config.yaml
arch: "regnet"
image_size: 32
targets: ["species"]
norm: "groupnorm"
activation: "leaky_relu"
widths: [96, 160, 288, 512]
residual_init: "none"
Rows from block 6, named by matrix and row number. Each number is 500 + 50 x the weight over its row's rms, rounded and kept within 0 to 999. All counts start at 0. Numbers have three digits each. After the name is the row's rms in percent of the matrix's.
# convs0: reduce pointwise conv (model.blocks.6.convs.0.weight, 288x288x1x1), inputs 116-173
convs0.60 102:439376491557472494564485552490531402463537490440512530498441404541447535489571444519486454535503467548530485520518557591444497501469451487518529488491534571559578578436433579
convs0.61 104:465414567505541504516499538512528487567511526497543518547526630511491541513507484563496410535490585529406512537505521591507522520503508537508400430547588543455553537501458541
convs0.62 106:423574507431440572538476514500491534568475442506544521379546514437514540397497495495448544503461479522546444513588472513515512376479524528519519524478485511451416608516484435
convs0.63 093:428579468484414466521542534544478430496578437493473515566527584624535476453504478477525550570477545513421489507492452569478526504525441498427463412523537568455504457466450524
convs0.64 104:448507452440508523451579490546535572521444536442513468518488417587498538435432479553565456463440531571439403493503502527451600527474543454464506516513519501494496489601468429
convs0.65 095:496467399451581538451578482536483472439537535495489480540510535486594503573511461477585462515532488501450534475493554530534481558623492530458524362507560466497500558569536508
convs0.66 098:589514538478439508497513507511530457583540487436590610553517496516539479523551505429500483489529478453483475508536501366446505471467527555473422480395533412448534390467491539
convs0.67 103:509476486425488513445427488506456483552421527478461504471585499564617491458497480457503548439513489475550499523425568488556581547533434449527510491480462422570499469443377472
convs0.68 104:532501534592485569568489447532457576389415422558503585458447515606539473520561456503550445452499497587504497552559426450503475513367514464523552386544539473487494504462514444
convs0.69 093:418552518440493509431468488529423556528486487567473614525538540530450416574404485541481459487563419497577604495504496584425583520573570554507541546487422481541474447434563496
convs0.70 097:501486521540655497475460512572433569474515531510488494525504500462420529521441491502428553598471582555573456404463504447412482461553385585505499509453577556513476505465461432
convs0.71 095:558443437524492501544539498446496458457512523550520459489503505591575524520503464418513545496516556432573493574496521503425505524446522434482523454429478407491451560427520530
convs0.72 104:530485611482431463449531405517472559491509541479476538501525418455584564488410559494538469411513540502536511502521516501519478522483499568388495506499491450535485491444493406
convs0.73 100:577487549449488423495551484456470506460489520534508592501499539545496517441513390527534490502469489519485571459556478427498459445503485422550523559440554542546421512447481540
convs0.74 107:468446503473416451500530512522441428527527459510403494435447448478370484494442441492571535502471482476522505466494499489508423464490438570491534564520556446534419529511535461
convs0.75 094:494412566600453545478460542502474476406399475608540437458463525481427464636561521469472539485515480521561522468517500460507516478505561453507451474533458516543544452622500560
convs0.76 099:522451527467524464458466506466442520400491479556500506545483486511508521487438481499481526517477523517534488601425421531526443571584470472440490532453424534531549501534417460
convs0.77 106:469549511423540579439509562507548586564583531497452507528441506625458479487477437485555537479501540482488546451396410585531456529483538530530533423562565436505563490458496626
convs0.78 094:504416506506611488440533475535519535472500546438519407473435490499429441423486559501500552530408478425476463480470499542581455493567496570496437492509461465475470460409551447
convs0.79 090:438555489440445504480482509553532526413472470522482543480497507514621497578572501389501415488473459454554498450565454481437469498484633578440534525461460454453507436454515547
convs0.80 100:543521615502504449458494530552535464418533449543542530434450585570559511453456470528566545455495582497509458508469412519505457475541487582533528572466447501520486529521461509
convs0.81 098:450505505491515443440412427395473501484506431587465516446467513458657511460441504587470445408513402488518512549488484463550518592535534551505535546480442568504528564506620499
convs0.82 101:494456568392490531515537552495454455469542554391457451467640453522522513550481546510421492484539529463474461568417437430496471534550510553550452460432468431515551526536536538
convs0.83 102:542602470459558409543458546486527465485489471492451509461447455434478532497448420437431605585505519500536542529524480580609552440477447515437413598459590533497486473440518543
convs0.84 098:524522471407582508423370489499527543517421408571526457435556497528494533557438666547506502551558500475417425643490481412503490507453510505536550510493516471527561510491508445
convs0.85 100:423477464510488480505489492527524437474530477491418414575486494544522605504467493528516476458512516498496453493520393453534437508609451548496436434515479463531536513567457497
convs0.86 099:440494540537477487542531530446546447529465471547435451534555499432569417509386512492424535482541484527468611455411501441539497590502459440538448521493626381527506559409545468
convs0.87 104:496559473483448484608509498454511468476507445493463511485588501363571438460593502505604536440544565464598402558511552538543602567558470547527471469433508563448603505484551446
convs0.88 104:504447483476485498432518455455449483619492495482448628476451554406475474534431521494543469497443550550516469476626484494550517454433478425429596550486469513435541551475516446
convs0.89 090:538484464484472471453552453556399495529572530464415435564509453531542577520534502550501439510459417519460529431610474544620523523564540497450600440560540485466537472506461425
convs0.90 098:482449499497481461517391588505567551478507542544495607463425497537579564479501510509453361562502555573460463585533527518450483557568497540477473476526479548562476486516496478
convs0.91 105:458409529413492438460523477457503482506434551467486444457533474462486486520452583601439536544508473504474428474515526507428504521510491511459553489529478487516472473570453439
convs0.92 107:532516536489362504504503586479460487513440475521492498512484492510502531528490514525553569417471549507437531546523484474510563561514407521505501454435459464529472447476426539
convs0.93 098:422467494540559539558451452472488545527477456540501482420457409547519476499499558524505495470490380494557480497518557547537548476481453462476448540531473495556438480399522561
convs0.94 089:489508507530616472525375500451499547490487571539460541433393519481449476451451543531519419421459409525541528491483506505564569554578514467492407460526555546503554460512462476
convs0.95 093:491567530508530445466464579559468541417426429495549539574457479443502440566492545476470433492543496463469455520584541536494564517442573473440477534461604492569461509456467483
convs0.96 104:502479515560451490513442557459512518537476496462498410432555456496431467495403502509475476475595503503511477557532533557489413423497436487519507506599515530563599483456504512
convs0.97 093:556461482541501596345569521475419511533587517501473440503550466465516531486454434429500478460471479494586553522510530525487464529473404461475594458547535492495603493446525461
convs0.98 090:440473517516536510449330635585477451499475478487494598542489472520488533550657577512567492479560555510534512451531467506521525448495531500525463504580522523463464410494504404
convs0.99 098:466485455524377566427595432563493538565366625501466512437595439562537443481485530542542514459477499471477426597546537490540501485508486499476413512491526458423483424487510557
convs0.100 098:465532501511562536421487446450498509553394498544566481545495505506497563463455567633528558478507578464505498429490613432528499455506461577509536526485542462519507436432444557
convs0.101 107:425507569457440416546479509449484472468493548461491452468444514492481480540489542521524498521496395521421538542547587592488437462515434540503421582439383475528627505571579442
convs0.102 091:534543555573450434541467491510481516394456474499545455589534436441527508436504598498546479502536547527440522488507503450477487533527461464443524554552412547400501569565472594
convs0.103 099:471401464491516461462526422416547495551508497500485438521490492487469552444475539503459484514466473598547491530561548479515438439456456537470561543468425511412551477546518469
convs0.104 103:494455463547438479395429467466440472474556494421509477635442558479508485490462493502424487478459426503490478583527511542554501573444522415498401441473538448450498432523471525
convs0.105 092:573583481533513416575535335525510468484481565561431479480490568499425495402527416467460480511516546514534531488498406616554468495581497495522601453431538493508529448498496459
convs0.106 096:530387478541461556512485543526507486532540451464483416560452555467455524513578465499526460478467544538540499442473499459581413523526443439563501583438454513503482476378531461
convs0.107 098:537499575471488561551549427493640499466592483537472472515630441557488453442497504481479504535517603458510551534525520524510547509401548534542498474490502532456502464459399549
convs0.108 104:446453476502478554403457465554451502545474509334492480543501565621528470505557451492527520510475399580488429636472612411510604599555432526467514451396432478544368518489451501
convs0.109 098:454503474521573487480567522590508478448607507468433408530507572480487486401569517497487536424513595494486507596533603478523551484514591536469460459467530460431510495538462486
convs0.110 107:438464509572470430475557507549392577559457421613538469489529560433412448531493525507516442514493535535468429536521486579543483529514529495590460556570579474459549536504489437
convs0.111 100:517476443432416550511564445502586646493535469522499456466466465665484505427476496585439481348413492559537481433528523567536613469573471464530575444486465449529574509532471535
convs0.112 090:515532492505577579435542435577547437516481446432438464425508536491474436565421487503464484468476461488492506479478528547466595573542474529514474461485524526538444403479508435
convs0.113 106:446468557423495560397515484437487465408441553485461543545404456525456541478485514612578462493537395471513502470530570552517577526484436559431472418510441491475483541434511451
convs0.114 101:518480475543568530505471540420585581554519530568554587482508462585558435508504524499463470558519512455476430530574529568545417419535472506491502501492530433516535469431519502
convs0.115 103:529530590502433498620478580539576582457484569396490506442556545576414458531508492533502506526483482557443513487549548549555535509495427508506516609435526579469554504508513495
convs0.116 099:549516509524496459464480573483545484508547495555598512546563536494360552497558605509495503566493489471494490465478492434559587411459473534478448486424479400514486506485615490
convs0.117 096:477501501478448579468484475522459475517496540457514547490432441594524580551443538487512485581425555561519609484503541437549470486467464453476506550585586444477542526543504523
convs0.118 108:528477466468427497516565538513471465451343477457497503507520448491495439487517561519459510525573491523452541454504552502590471597602518437394488494470524530521546456558474486
convs0.119 095:486591510528463472513545416500534487564537536463574445452598452633424486485526565542492501487470540496558523562553604461528555355509439542456545441499486509478409585491457520
convs0.120 106:498434554500461531514414536454445605551588446523464511474482511501428497387482477533518471404665494529488485496415534469500479417483469444415667455463468413492491478501547487
convs0.121 092:497521541510491525458438403532472579531542464554511537451533513419523421600561532505442495520543500502504519459492472548545500570561519473486671506512592556383504420554543496
convs0.122 097:555594568498544534466450542493605504575531472507460533469535511445517491469524397482458527436495493442493425476521481507540467473468466454609466607590523556522473405554416488
convs0.123 106:540527507633574425496432466503539429511644493467481463518441434491510524441498475433502469489513545493527504494499466537479469507473493492490508518487484464476489460498487413
convs0.124 091:472592522547474682459526503580503476621470554517417503598455512509473524503500527478519528522567454531499528524502476465474481484480570458535438452545458469427563506522528462
convs0.125 107:492493438524487584493537447553430467578508477424511470485470427453480458543494360449582487517496498556528463548469531534574546489611415468459532560529576402468441600468491488
convs0.126 101:421524557591459411597520481509504492464452645462434506618554417467519473500498480530464585608462473530476523452437646502550479530499551454422465530502471480468484551524457465
convs0.127 098:455538508497526488456431410464574444426459444504449546498477539505559508457500439458434429464529487423509515579507470574545533438498490536464469450511482473573530494581511477
convs0.128 100:462524420501510663487480497472452506451418604508521452520443584463458550495435497525446475451478544493461444489575416513461487546526511526597480533502529542439529449468490441
convs0.129 101:548467503512521485500531489488493514452514503476391484434488571438566423520500438498578528507460479569388593457379365487552517459494578531495551513550413455635512538502496557
convs0.130 100:542497507556400425514432405455550525458495487539531508495523474460550526612358521452500507424489494507493570544622440495541372518500460526400484511506439401471528498450482577
convs0.131 100:562453515408521497598529504500467550598481470550491502443567426424505413452487412507395491459398430516515513458499511469437534597450549509497451517533474579486431503525581518
convs0.132 100:457455544494473614596482444486501644571494528453533496501529466478503460523502536571580506504478435416563472491503469536505412567495480517448446445509492515561446438520564394
convs0.133 092:402581505441486442478520480491543558455513560513500466488484443542602427516570531555503481333583499437458419455413497544527514521454434527499412584465502452639545576482529576
convs0.134 095:555457543312495473523487427452552514521453560483560509483571478474476531485453566449486540507479492527477519458523495528533464395555443505512484451490528473581479557439671462
convs0.135 099:553511492470473459456466544498509459429495491468519483494484466543518528461490541518460576540597424596468459497490483521561502545475552526700528506452462590550488528464515423
convs0.136 095:553486509516439591634467564536416495544449491497427474479541509571473457497486497490407449488506467479525517507503500498595488503460427468556441552506507407470438448592541458
convs0.137 094:529568499492539487570518473616445509564481483450525507463484440486511497444516576445534599508562546420453641558513514579478491583471396583542455511487483532439465425470469489
convs0.138 094:487473568510495486498441440491555455573542488440514484557564500496480397481470529512519494497513505548538494381493500544573462482417408466542535394561483523577479437495502447
convs0.139 101:437447473425517515454449424456641494437479518556465550470512563503487641385489465498482537544534586557539410559440505435543583561488437551551491543482570454531487474489370521
convs0.140 093:496542539365475490537524507515608546450545575478452479474483469505540440551509463468567509495524533508509579464489579501474494546410488593474431580508440490544521472438499560
convs0.141 103:541509579447505463433494489571448485550428488529506512494461535539479473466481465528433488581481411544505605559625500493467470413526520492430534448427505573520471512458541490
convs0.142 100:474521522537430508509404550506566441524516511490570579498554548482471461414534475526622526534535490462435447461441466510499479474584507539550502437517474487511483438592524406
convs0.143 106:496474564359496440451487502470535492595555437516455485492541446485502548522553543458498462512539383505487476417548474527629532560490429480609480585490570464469451535490529503
convs0.144 099:464470473527518468567474463598526531537524497445469540557623417475470511544486520514471496425461408518595543501436460580457550496490550458578570472434435497471475518552458490
convs0.145 108:445638548559469472493447555477591553493494553433451464445489470491571515503428437457423471446633461608538481441497467528506487555476560529426477443459493487515484540468486523
convs0.146 099:475519621493473487528561529477586490474474471555504532463504573438504481476473488461468494471564493607497479422605593494429491559492522494534508524525528488557569493525478553
convs0.147 101:496487496585604497502441541498545476522404452482548601457458485473434529497528489523402485478526532415586452439493522498453508469443491471488544452389456547447721494490494559
convs0.148 101:502431441506498488542540584514476466571573491496475627550584469543509445542519516548517517469511565496453648475545556474462476512531429508535432419399475469523469404509405477
convs0.149 103:488433469597501507493498482471533474509468454499484499585412472398585438448504471536570491586474566587472451434466533450508572476501554520509571560513592419438462601452490502
convs0.150 106:503454481513592576492535433529499540489515492501507439479510534457465493519444452585399448478501534467425472557451497431439505481466541523443505505440500450521450502474526439
convs0.151 093:508501550457471448450535410421447502517478432536494518483502486443513538523460561511463613504448468414495491470483497523505544529475536501496472453501402552517452538493544467
convs0.152 100:587555597565518575493454452558502498513568442457477537509518510557536473468502518564455488394495481505498460501467581528540486505499505519477453427491470554499485413505486454
convs0.153 107:529461512542426572593509535528473461499453486488468460431584546508531667574498467491492470527595548554554443487500459439501516497506534535482472580469512406497465473510425500
convs0.154 091:492587482538612430512497491562450590482460506508641427499502579511503466542521481470440481474503564510517543428476422494397461543536536410526557542537474429503435497534479469
convs0.155 096:467558480405539462444429486515540434530524515540532490458408455470499468540553520565471462567464518518438479445422652523453530455411540478461470460468474485533411490574512449
convs0.156 094:526544489447507503492507464413456532433431499565414623517523505451531497561515439535544475477485542574521425470406485466590480437571564489552471487595433475537526478483531541
convs0.157 093:483469530509506566488490429468468582558457474529550512561504393549462489472515519595434556546477502475488462484666535574493585509536501614533468557386444501539442524506588486
convs0.158 107:531485568525504432495500437482512476590526475481525499442425599425523528517506452509548486439468446424450449491513504403520420552429477503491511469480508498411484443541544502
convs0.159 095:537451532521611475440538530508477455501491550500523545473538441460484487470575534519572469486469554519568534402522515540538557538471495529615544543481502354579508449500450546
convs0.160 102:475535481464474524459540551549494476473476492579477484475458489541429514498499514433486520573454508526530487484507491527428449534458455577436577511517496446522534589439496494
convs0.161 108:524441471533583489595606520578460456467445539420411499424523436474554490468527562425462545587498418551544532446452516559472423545475497550522460432494472487528449543558446478
convs0.162 102:476492473542546493538446543421501477520545480397467512467507545566609439591474515483501490487398511537477452508546477495522481495526454481468448422555458447579486510452516476
convs0.163 105:493542588529438517488441488544483453515528583497477600486523409529593455574460499484417522456441565557487585448417508537618555469468481504519425429476575455437539477521452575
convs0.164 090:508515412476421551524414456580463549474459467543567504561440456535439553513545475512474486526534519439457551493524499409505479353436509475503594564504476548522593501528430471
convs0.165 103:510466467567486518464490509442507470536475501551568395508538361485481420494454429514535590615521578395535439516543586473542513354385535548527494532560542465476560473585503464
convs0.166 093:480478471505573449529510436602593506429500557464487396570486469500543492456443447507511527531537489502450541531508473495437534500482454578572383434487492438424390493428493526
convs0.167 093:413467527603463470479478500491485474390480484566471479486520533519498557427546516549467505449480438379473575471544581496499542528514605514437548467525544501481445457438511611
convs0.168 095:449535511551553514489557511489422557462505505512463452484512527489516445429468537368479553455558536536556542538524484465542399510451531493464571523477416504629514497522470595
convs0.169 102:445493663398557508509535562564524531529513593568593480489533517505520514457484626576491451478508507482462472512588536431551495485468478467550561489465425463471443546478448519
convs0.170 104:534510427475535547468466443489537458525494613376518460494490495461460500478486550541474531535462556508546419450550465534490524495444495601437429472488579442571518608429492436
convs0.171 100:495497511464553514511518531472482394609498495491401459472469582530438506480495464484464492551456526508505467548376393463556519550375494474451539526469504432407565514445529509
convs0.172 095:465432499554437538603422512492461422466512516542440483465384559509506567520543529529544467500479517433566454503612494568505499471553420532554461542430452491487505630431524436
convs0.173 096:492504513522583498512408530485416535509505469587515494567432475492503517484546527558517525517494524518533452524494506519498461527466493466522704567440462505500451488467438492
convs0.174 102:480525444471487544561464497355456536344488550523488500564449496567550514442464616537540424495437498632435560503487513502516385435502585505466426552564444536445470426471520493
convs0.175 094:550580484569598514456492495498467439523469419508511510465363323407477474464444483470464523526360452460527562559625452563536531490512510498522552519513550491432492511531468551
convs0.176 095:526459461478437585445477462515473537480446546524457429462539507509434492560541469495465566531463513404496510518451492478564564433477569569455522632495482420528467505502497412
convs0.177 105:457495460468519529504464526551517515483452508359505584500492595555516497489530513494436532384477557491423462493459502426439483554435520529603527466489515466519440600498493485
convs0.178 105:427401459550606547511488495531538489583461477466531504590461397517492465482520480501514580393464522502542521505454523481484562485582483526495515507507536410484541584453501470
convs0.179 096:412552597455499492540582527544592429537498469548498419546529516475426536535481437466498514499461499529446453383416455509564408570499540509472538471509570519439459422475492548
convs0.180 104:491489441400445504449566445470458436442457511495485474426437473437478491527519523480494511595494438465501546591519544470462488516602398502435567465505492564485584447435522564
convs0.181 089:618568440477465475460509504525469526470509542552427436520449579562482523533537445462490448485547498485491579540482473524546604494529513488554531572552513398481437470458503459
convs0.182 093:561420448457450611476505560510461476465511458465393527471535525576491512470477443527509567480518519473591478417469546431442487516462503512471538488479447471515535530516574492
convs0.183 115:541412562414463522468469514500558471477493453525585475519471470496459509452576494472508558569529492553475455434543484472490472473402439654481550594418514451464505491608499491
convs0.184 096:487474427469459578513599600476492559559485510516489529518432520581536431382496557548574555465530473493513552477529506525559490475525521541505482469531511521470493424516499502
convs0.185 107:481627502504590507431498526450557484467521471468503476512409552514455474532465438504447515424485514640464491493534500298416469560558502476494575451468416461440464546454591505
convs0.186 102:512479464529582504498377553544487486466480564568387445525575509565625492475505497412522489503604494511459547495467477574449496421465462494474407572503535510520462476463474484
convs0.187 107:540484508436574523461537428493606493491449509526519645497533455450445520492511536506584401592548468466446546422516543549480656458502497455525516509476505537506520436549515587
convs0.188 113:486493512485477500543551590495533471589491500493582490521517493539457435442456527598489504486492401537467576461432447454428507461421588494438473495495459487501457500509458463
convs0.189 104:469381515503491594486467482515557413492567532554532557594598559487468521560406486517562612492524514495451480588533472522461427430506572479510437478482541522480538588443523457
convs0.190 099:386567565526484470443462528484539572502553484556462527479483532464486421601457499516459508456569510603476569381457502529448436441554521485508562617534552517637572498464503438
convs0.191 102:497477503474472536471476484507503484527560490502553581505538548557411559446472490518505475512549518542497580382541478496564477419468473366443529525527428498602517493487517495
convs0.192 096:567465590448515494521520482479488490555559554463494474571500441518490475443489495578468538429528456553458518463463446566518437550571453507501553474448557530532463488540501569
convs0.193 112:481493552434489506517455474498432485465424477501597530455502538497520535513550498435520495506490382535538545454492462478556479419535463590537500493494504487514477476467471499
convs0.194 101:481499466513529455459557419519442517527512502504587657482513566495577552520461501586451437478500516565439604421487458460525551531519549519466513501525535450540552519588482426
convs0.195 107:530439473544580447461506506477485434484477503477420534533469502526485495511473466505506484456635525545473551415531570505471453471487441502521479581480423513602477411466560590
convs0.196 097:525371604515490474450543504449511535477487548405511568421469607384528500468624479466497489491520507428570468527488509487438469404430541437535552464554463532585462493485502484
convs0.197 094:428600559492401472411557598507495496512523417445629482423543531510521630523567490524490533534502486572438547544502487413498492532463516492460551453435564485544518530469478459
convs0.198 095:383420502507584484551467493547441489553470579469422517596459565487473516523527531516471479496515534458430424478525502538581467467432481471413471543471463527452575503499512420
convs0.199 095:557437509425504553524410460490527527485506501478507450516409544459522519517541460497523587494469525551468427469522486523592547559443402558510474429412409506574459458401544413
convs0.200 102:576420506484482450422568522557461534594475630564451498475542504508508535435438385464410555511503432578429484487435571527428448441484485540466445525484462484461498482531497597
convs0.201 098:517510592576473394468499603454458485609472552432488535465499507511420538492475463439573473524545410536517469437565511535436461502421437532517530563514557545510596558427445458
convs0.202 112:463397621639464564626503499521491454607496468611557473476530433439468517461451546528439525512579452511482455524477611512542493514443527569385498577493429484529501584430520569
convs0.203 104:537525515468564452510573544509552467495394509412492585569437517490473509510460562402484469523468534464420417483481485564460496427485495482543507538544544405399512563505474505
convs0.204 109:452513495455582506591522504499441539575549529576503519488486525454606505454427533404497592424534479482528581424587519473542532436537499442528590484484567513449496519501518518
convs0.205 098:486490405446555458536598557503496454510482562466570451477560521488414519523427463444498496539582445441532546401433585506431510417513524531568547455494436482487549421458509456
convs0.206 104:462469592500515476526444569459529513526505444551558444529457520430511487473533540662599553454476451515494565464515422542483445493581499492598611578511561466605530620457450540
convs0.207 101:523545543415584501552491454520490550455538525416504512591445422501505459517500560523461494447470505586508582537540439497539424417500556457491529452448674485466514476435411452
convs0.208 089:546492513506556402502553513512499665531537560416495528456495453507460529502530581430501554402506424469469569492525499435498553487455442505486553515527522474597517484406490463
convs0.209 115:448511433538464393566525509476445542575550507514610586443445412538566479526521485527531537566538508468390541517505554395433495455442466508532520486458478456436443484485564417
convs0.210 098:495464448537516483466451519544516465395550495557459553541440400479539463538509552499473535449468478518539458468473499539514460526540422489418513539499496429466432578565509467
convs0.211 102:428546455463447425484507397418583465466407503510492522512453421448511466458448458431469518412561504471525457548397441488521548534490510432528468529514477443529510552504497633
convs0.212 092:461437461440591548528486495497477596577488474493497528458577463453539541570523612483532439551438499487535510418486409501535515459446483487474449470433463391489510555555483429
convs0.213 095:594492554441501451478502529522474439515490439471529514466477447451575545498613514465499588485460505524483497517464519523499484491487476552460468619461514388571425458533475584
convs0.214 104:515475482551569446527553473461517479468600544475548492464502480503535540569492525416462537541567483431482446515517511509538477515514453462652469517504536533543518429472509516
convs0.215 096:499581473446447553504489559502515660531512471567459531520511551552523454449548430437493477493516561480494482464497395518479501482479503518498397486488440454501455485526474436
convs0.216 101:463511494458497601522492508473380378490459503509521501505462482495379538477378618553476432496519474500534519462386548525508414485450447559554481478470503476545425406507525558
convs0.217 103:523562481481548490548692480517500484542458533472602556444586546517532510537423500412389532435499484592514444583476523524527537459492566444573454576486476430619510552482561483
convs0.218 098:485453579519480487448514510479480480488547575485447460557539439532460420446503601515601621540389528416523512503580577511535587500512485448466597504431537459418533391506435492
convs0.219 108:494494503547501540485478491436520467454470558484571622571430457498478511498452457576450476538503449531547415487489460524418539521438480521535556519590483453497466562422491521
convs0.220 105:468520472434565478470440397544510495515457595568452440444629493533478559573514485503482496525498431512486540554517481510495527457564502477545488475536464441488450477557473512
convs0.221 101:545491514456546498479541520458625538507623525475496582541405474432503515530433434470503466468535474482415600517531465527468527476523414487532570514470393479503506534449423525
convs0.222 096:485469532477462534509464519517494488508469516503491457472472515449535494548528588407488558483526464586478491486481506444519488443425437435493464609495594462510463500489525608
convs0.223 103:607437420503509572501547480428480487476442483611479480559468441470503698447546518467505516493407520437497468521504529528518470538572532473530448546434505493570496562450552468
convs0.224 098:545538407493478458431542528494499484453523432546545459575474546513508519527515591541503474591453349510434481457479527493548483507462488560506509451543474466546589554501538503
convs0.225 108:474491500432496498480455477462484438512492460447484430562505486452510508502500520484461504455503490474497554484558563487552485500481455508526522462507501534424461492397436539
convs0.226 087:471595435571460448472680474492529525535516417489533487445445498536493499516487508421491469493525452556438490504554543510420473576416528544538418427452492590404477572541448439
convs0.227 092:516539497517599504468539491490462498560492523537470563448570460564499445507495566451429600533482535567440547523503480423481516446480449506498547431501630473426449506499546525
convs0.228 087:478501522493572535465469473534482426503477504552456551476475531495532554555586439457484493576446473470521448450623527460469405520458529474526486452517496533468511526571531505
convs0.229 110:448478461493564513511439498503543566488433503485561418523519403425555390436571591522485508551606443460505499497512519426528490537501427513486528409471451486488533597597524417
convs0.230 094:426503554419539433514470502495465519438492454433496556431548532542450494494504427506484574510443509500440553565615512642532490512485526592492523529495559541546525459542485472
convs0.231 097:482545580525526516460489510553365574410480482538463475582563514498495471645625467471549529403527505505508558448422481471501523460528498510564524507570456542470451529514464505
convs0.232 113:503420556443465525465501532530463430458490498473435728590493450506455468431493536463441516577590545540506467569489519533506452481483471554502514515526432494448448481468499503
convs0.233 103:496469446540682551498448474537549514517554506525414433522450511548492524495550543594461499474504538497543527625498515524423487524468448420505389554547414568515473472456524539
convs0.234 104:446451533598481554545417455525428510460576512455513526487651475473571455428504585494488471436486462545436576526432518520567583573413464485482515529530536439433532516533452445
convs0.235 109:559497579497547541516455520379496605580462501486477462464561482517524442463534623464435505483506514533637468448503610521696439514450442462598469494587482450479492506497436471
convs0.236 099:430432519473503487551598508488477557526444438511533569462522487463484563432543449518394512592442587458450443482432539513429554429469571418529464569528555427533400521473410487
convs0.237 097:544427588456499583502408443460551489594465517512487503432476430464532550451512499489518520549527474520589460440521500553494585498495448547563544405545475530577520550468471524
convs0.238 096:496478572423474498476503546544693564468504480540467459499552493480509494450488499431582500477547504514539477459487482470474478477626455470565505519452555519441438500474413509
convs0.239 108:427420468434353552546518526556520446505560477494430456676605517470464528461538534538458502474421440524489490491562456554507541469493508390445482469415513493536489521438457456
convs0.240 099:488512487542437476486527607481514530495573489491574576428591456427511576387475496486564549483412546431460535421586518486373522513461567508499496475468498523527476576547485411
convs0.241 096:482534530448408466505540423456556504556570485584464579480502481496479436449631499499472482546510409450499500471522552514488652440494424477520508512456491515484521491595566439
convs0.242 094:539564511475402518442584440460449534549484568514496522529540477503455550551544410418545594506581445536543532518464626471453452559487405462448531543486428455481445545449499474
convs0.243 099:490532425457450486457524512556376530493414522476375530411488541502466552571534481492439473550469489533591425515423410527449553520584539457467513556516547505500543531525531539
convs0.244 103:524413501437471519596597540506509458500535416522483488441423512611443583438499465520561564534614476476564564550470511536604490514447497495545503474458467434496458461447445491
convs0.245 110:474446473461390397515498475442513503512467545461434451565461482486480415570502510420480459593506486516499465485415461437565521543443513464535571547467531556473515377517498528
convs0.246 091:454471598503498487520603503470496514519463483564554521452494457509553599468511531576553460463483456521448533448472599489466503497468533448490477506448522466479463494485441466
convs0.247 106:438573437485452598444522438542532403567520575541503520459522541527471557476528495506482501451453508438492487391643522410482552504444471480488424535422523499537413465485591514
convs0.248 092:513514507494478468476490424529533556502558509461538457373409436409497550481467472508465530445431534457425527435466556493467457483531513509431504468446519477505378485531516580
convs0.249 093:556547459508451442566420545478525583548550465527579599591493520462436464533506446422466489489539458524410577429515601422507519478437465513448501474458569474461505459483419502
convs0.250 095:574471516449456507459446572542402497459551583504551518463600466529548468413576475493430422531494469465559516498515471441480545456456510509544562409498505493527479437456510602
convs0.251 090:432568524508435449425498500462549455574490529573485527469525438506446484517442522558511472542482534591495485514541573484575546514534575506536493550635592507581422482499424562
convs0.252 104:462461574460595509547429542565466560450573471424516531490550562442494513406361540539443454464508375529518473495578412444496479453565372511455476501444423395461455569496463455
convs0.253 103:490555461561451467531444506519507474486525461475483519477617575516523489536461514519545549464478520435420522439419465479501512381523559503530488472507474479533519434506510666
convs0.254 092:458415495432444487590517568460495557507490478539478477504481550505557497471455482482427463485443431554476508518516496457470405555521466462597466552473558478495423534491508490
convs0.255 110:490538556512467549572436519564447475475477510471553517480484463505449356445426504515466480471588467539447528510535452571538491466509466468540486520483525443469411457442509507
convs0.256 104:516492455458489417420516499534466437486475537514617507472511461426480544450548504496472503469495502529449476514593555610574452455516458555486455565579542506550513431498468449
convs0.257 111:421499452522479545428504486418553532539480472485444477522550435413472432520448467467469495451503495400489461441645446523631585437559471512475490453528428465523479554468449458
convs0.258 096:531447561466553460515487423555539467465440590558437562480603467482530492583491556488414446476515461400487538512568508542416536444531554551532532530547542551467479513538526532
convs0.259 097:441491486533510388565594484494437482530439457459496513540497566530556473529578550504487507542504524555434619597416532421428668524570613447540511551463543455477505487484464508
convs0.260 103:479481570546510518513384509481409507564510512516511581493498495528459470455483501477435501480435414449518534543465562479566468452482542472535581558486560475549443638423480447
convs0.261 095:449485503493490571526528499449469537598473585443508493487487587442436464470544495483421466446518425494563546496491457540465546486463427499643464466468624449586586430546479479
convs0.262 096:579517498445511509577414440446450539491559548535493502446425506492551436535518410546550477536542459607486582483513514525519600446424445471511577476518492651525511461524556549
convs0.263 107:526481542556455481473406522529482514575590509439431463470422463492536441492535565525447477393544539492558531545657454499568452473513480506532501489420518461498504502465589406
convs0.264 104:589499466493528587544462549598577433521543513537404535484629459566441528500553417539475614619464487460485462555442494571446525448476535475501540420509482436494579385557498547
convs0.265 103:578425443425561588488476521526503563511461534506405561484533563587391454474528399465536537593533550515576520491487507437511558502472447535502505481397521551468473511500522549
convs0.266 094:496531512507506561521430540550575559474479386501500482447440549514517534482549512415457496543415447477461569482493494488538482421565493486497482467466434498499520470570580575
convs0.267 098:480466425484484460483456454520507518549491443562504431529584552517510529462495462397405535573512442474486547576514544519483550542430517437451516546390555507486467450463510569
convs0.268 101:566517449495579455430538526469519498583502511586486552526542544533433494512496478526474403522453450562491487465620580407550501460562473398529459435523539506528533480435440592
convs0.269 104:545524446532521511503448491525433506534552513511497453495461572556456513437562447472510512417461459513519502424420531556511446523447418525458420553439521449505501518476502551
convs0.270 106:475436526485529403464533483531512546499532448447482543513473482426494591559564536521543490515538561563493487479515469457564437455366456494574469562565525498593392474518435575
convs0.271 102:565511566483404585545500471445530516425408616479439447475468461713497412429514555446480480548540503543493493460468443411561429426512464472618534515406528469474512640490442470
convs0.272 109:492522536435410450453565450583564542450456435604433466571442395510533461412454461415430434406494491502610455557514462500541496491541412483466558578417497509539490499532493483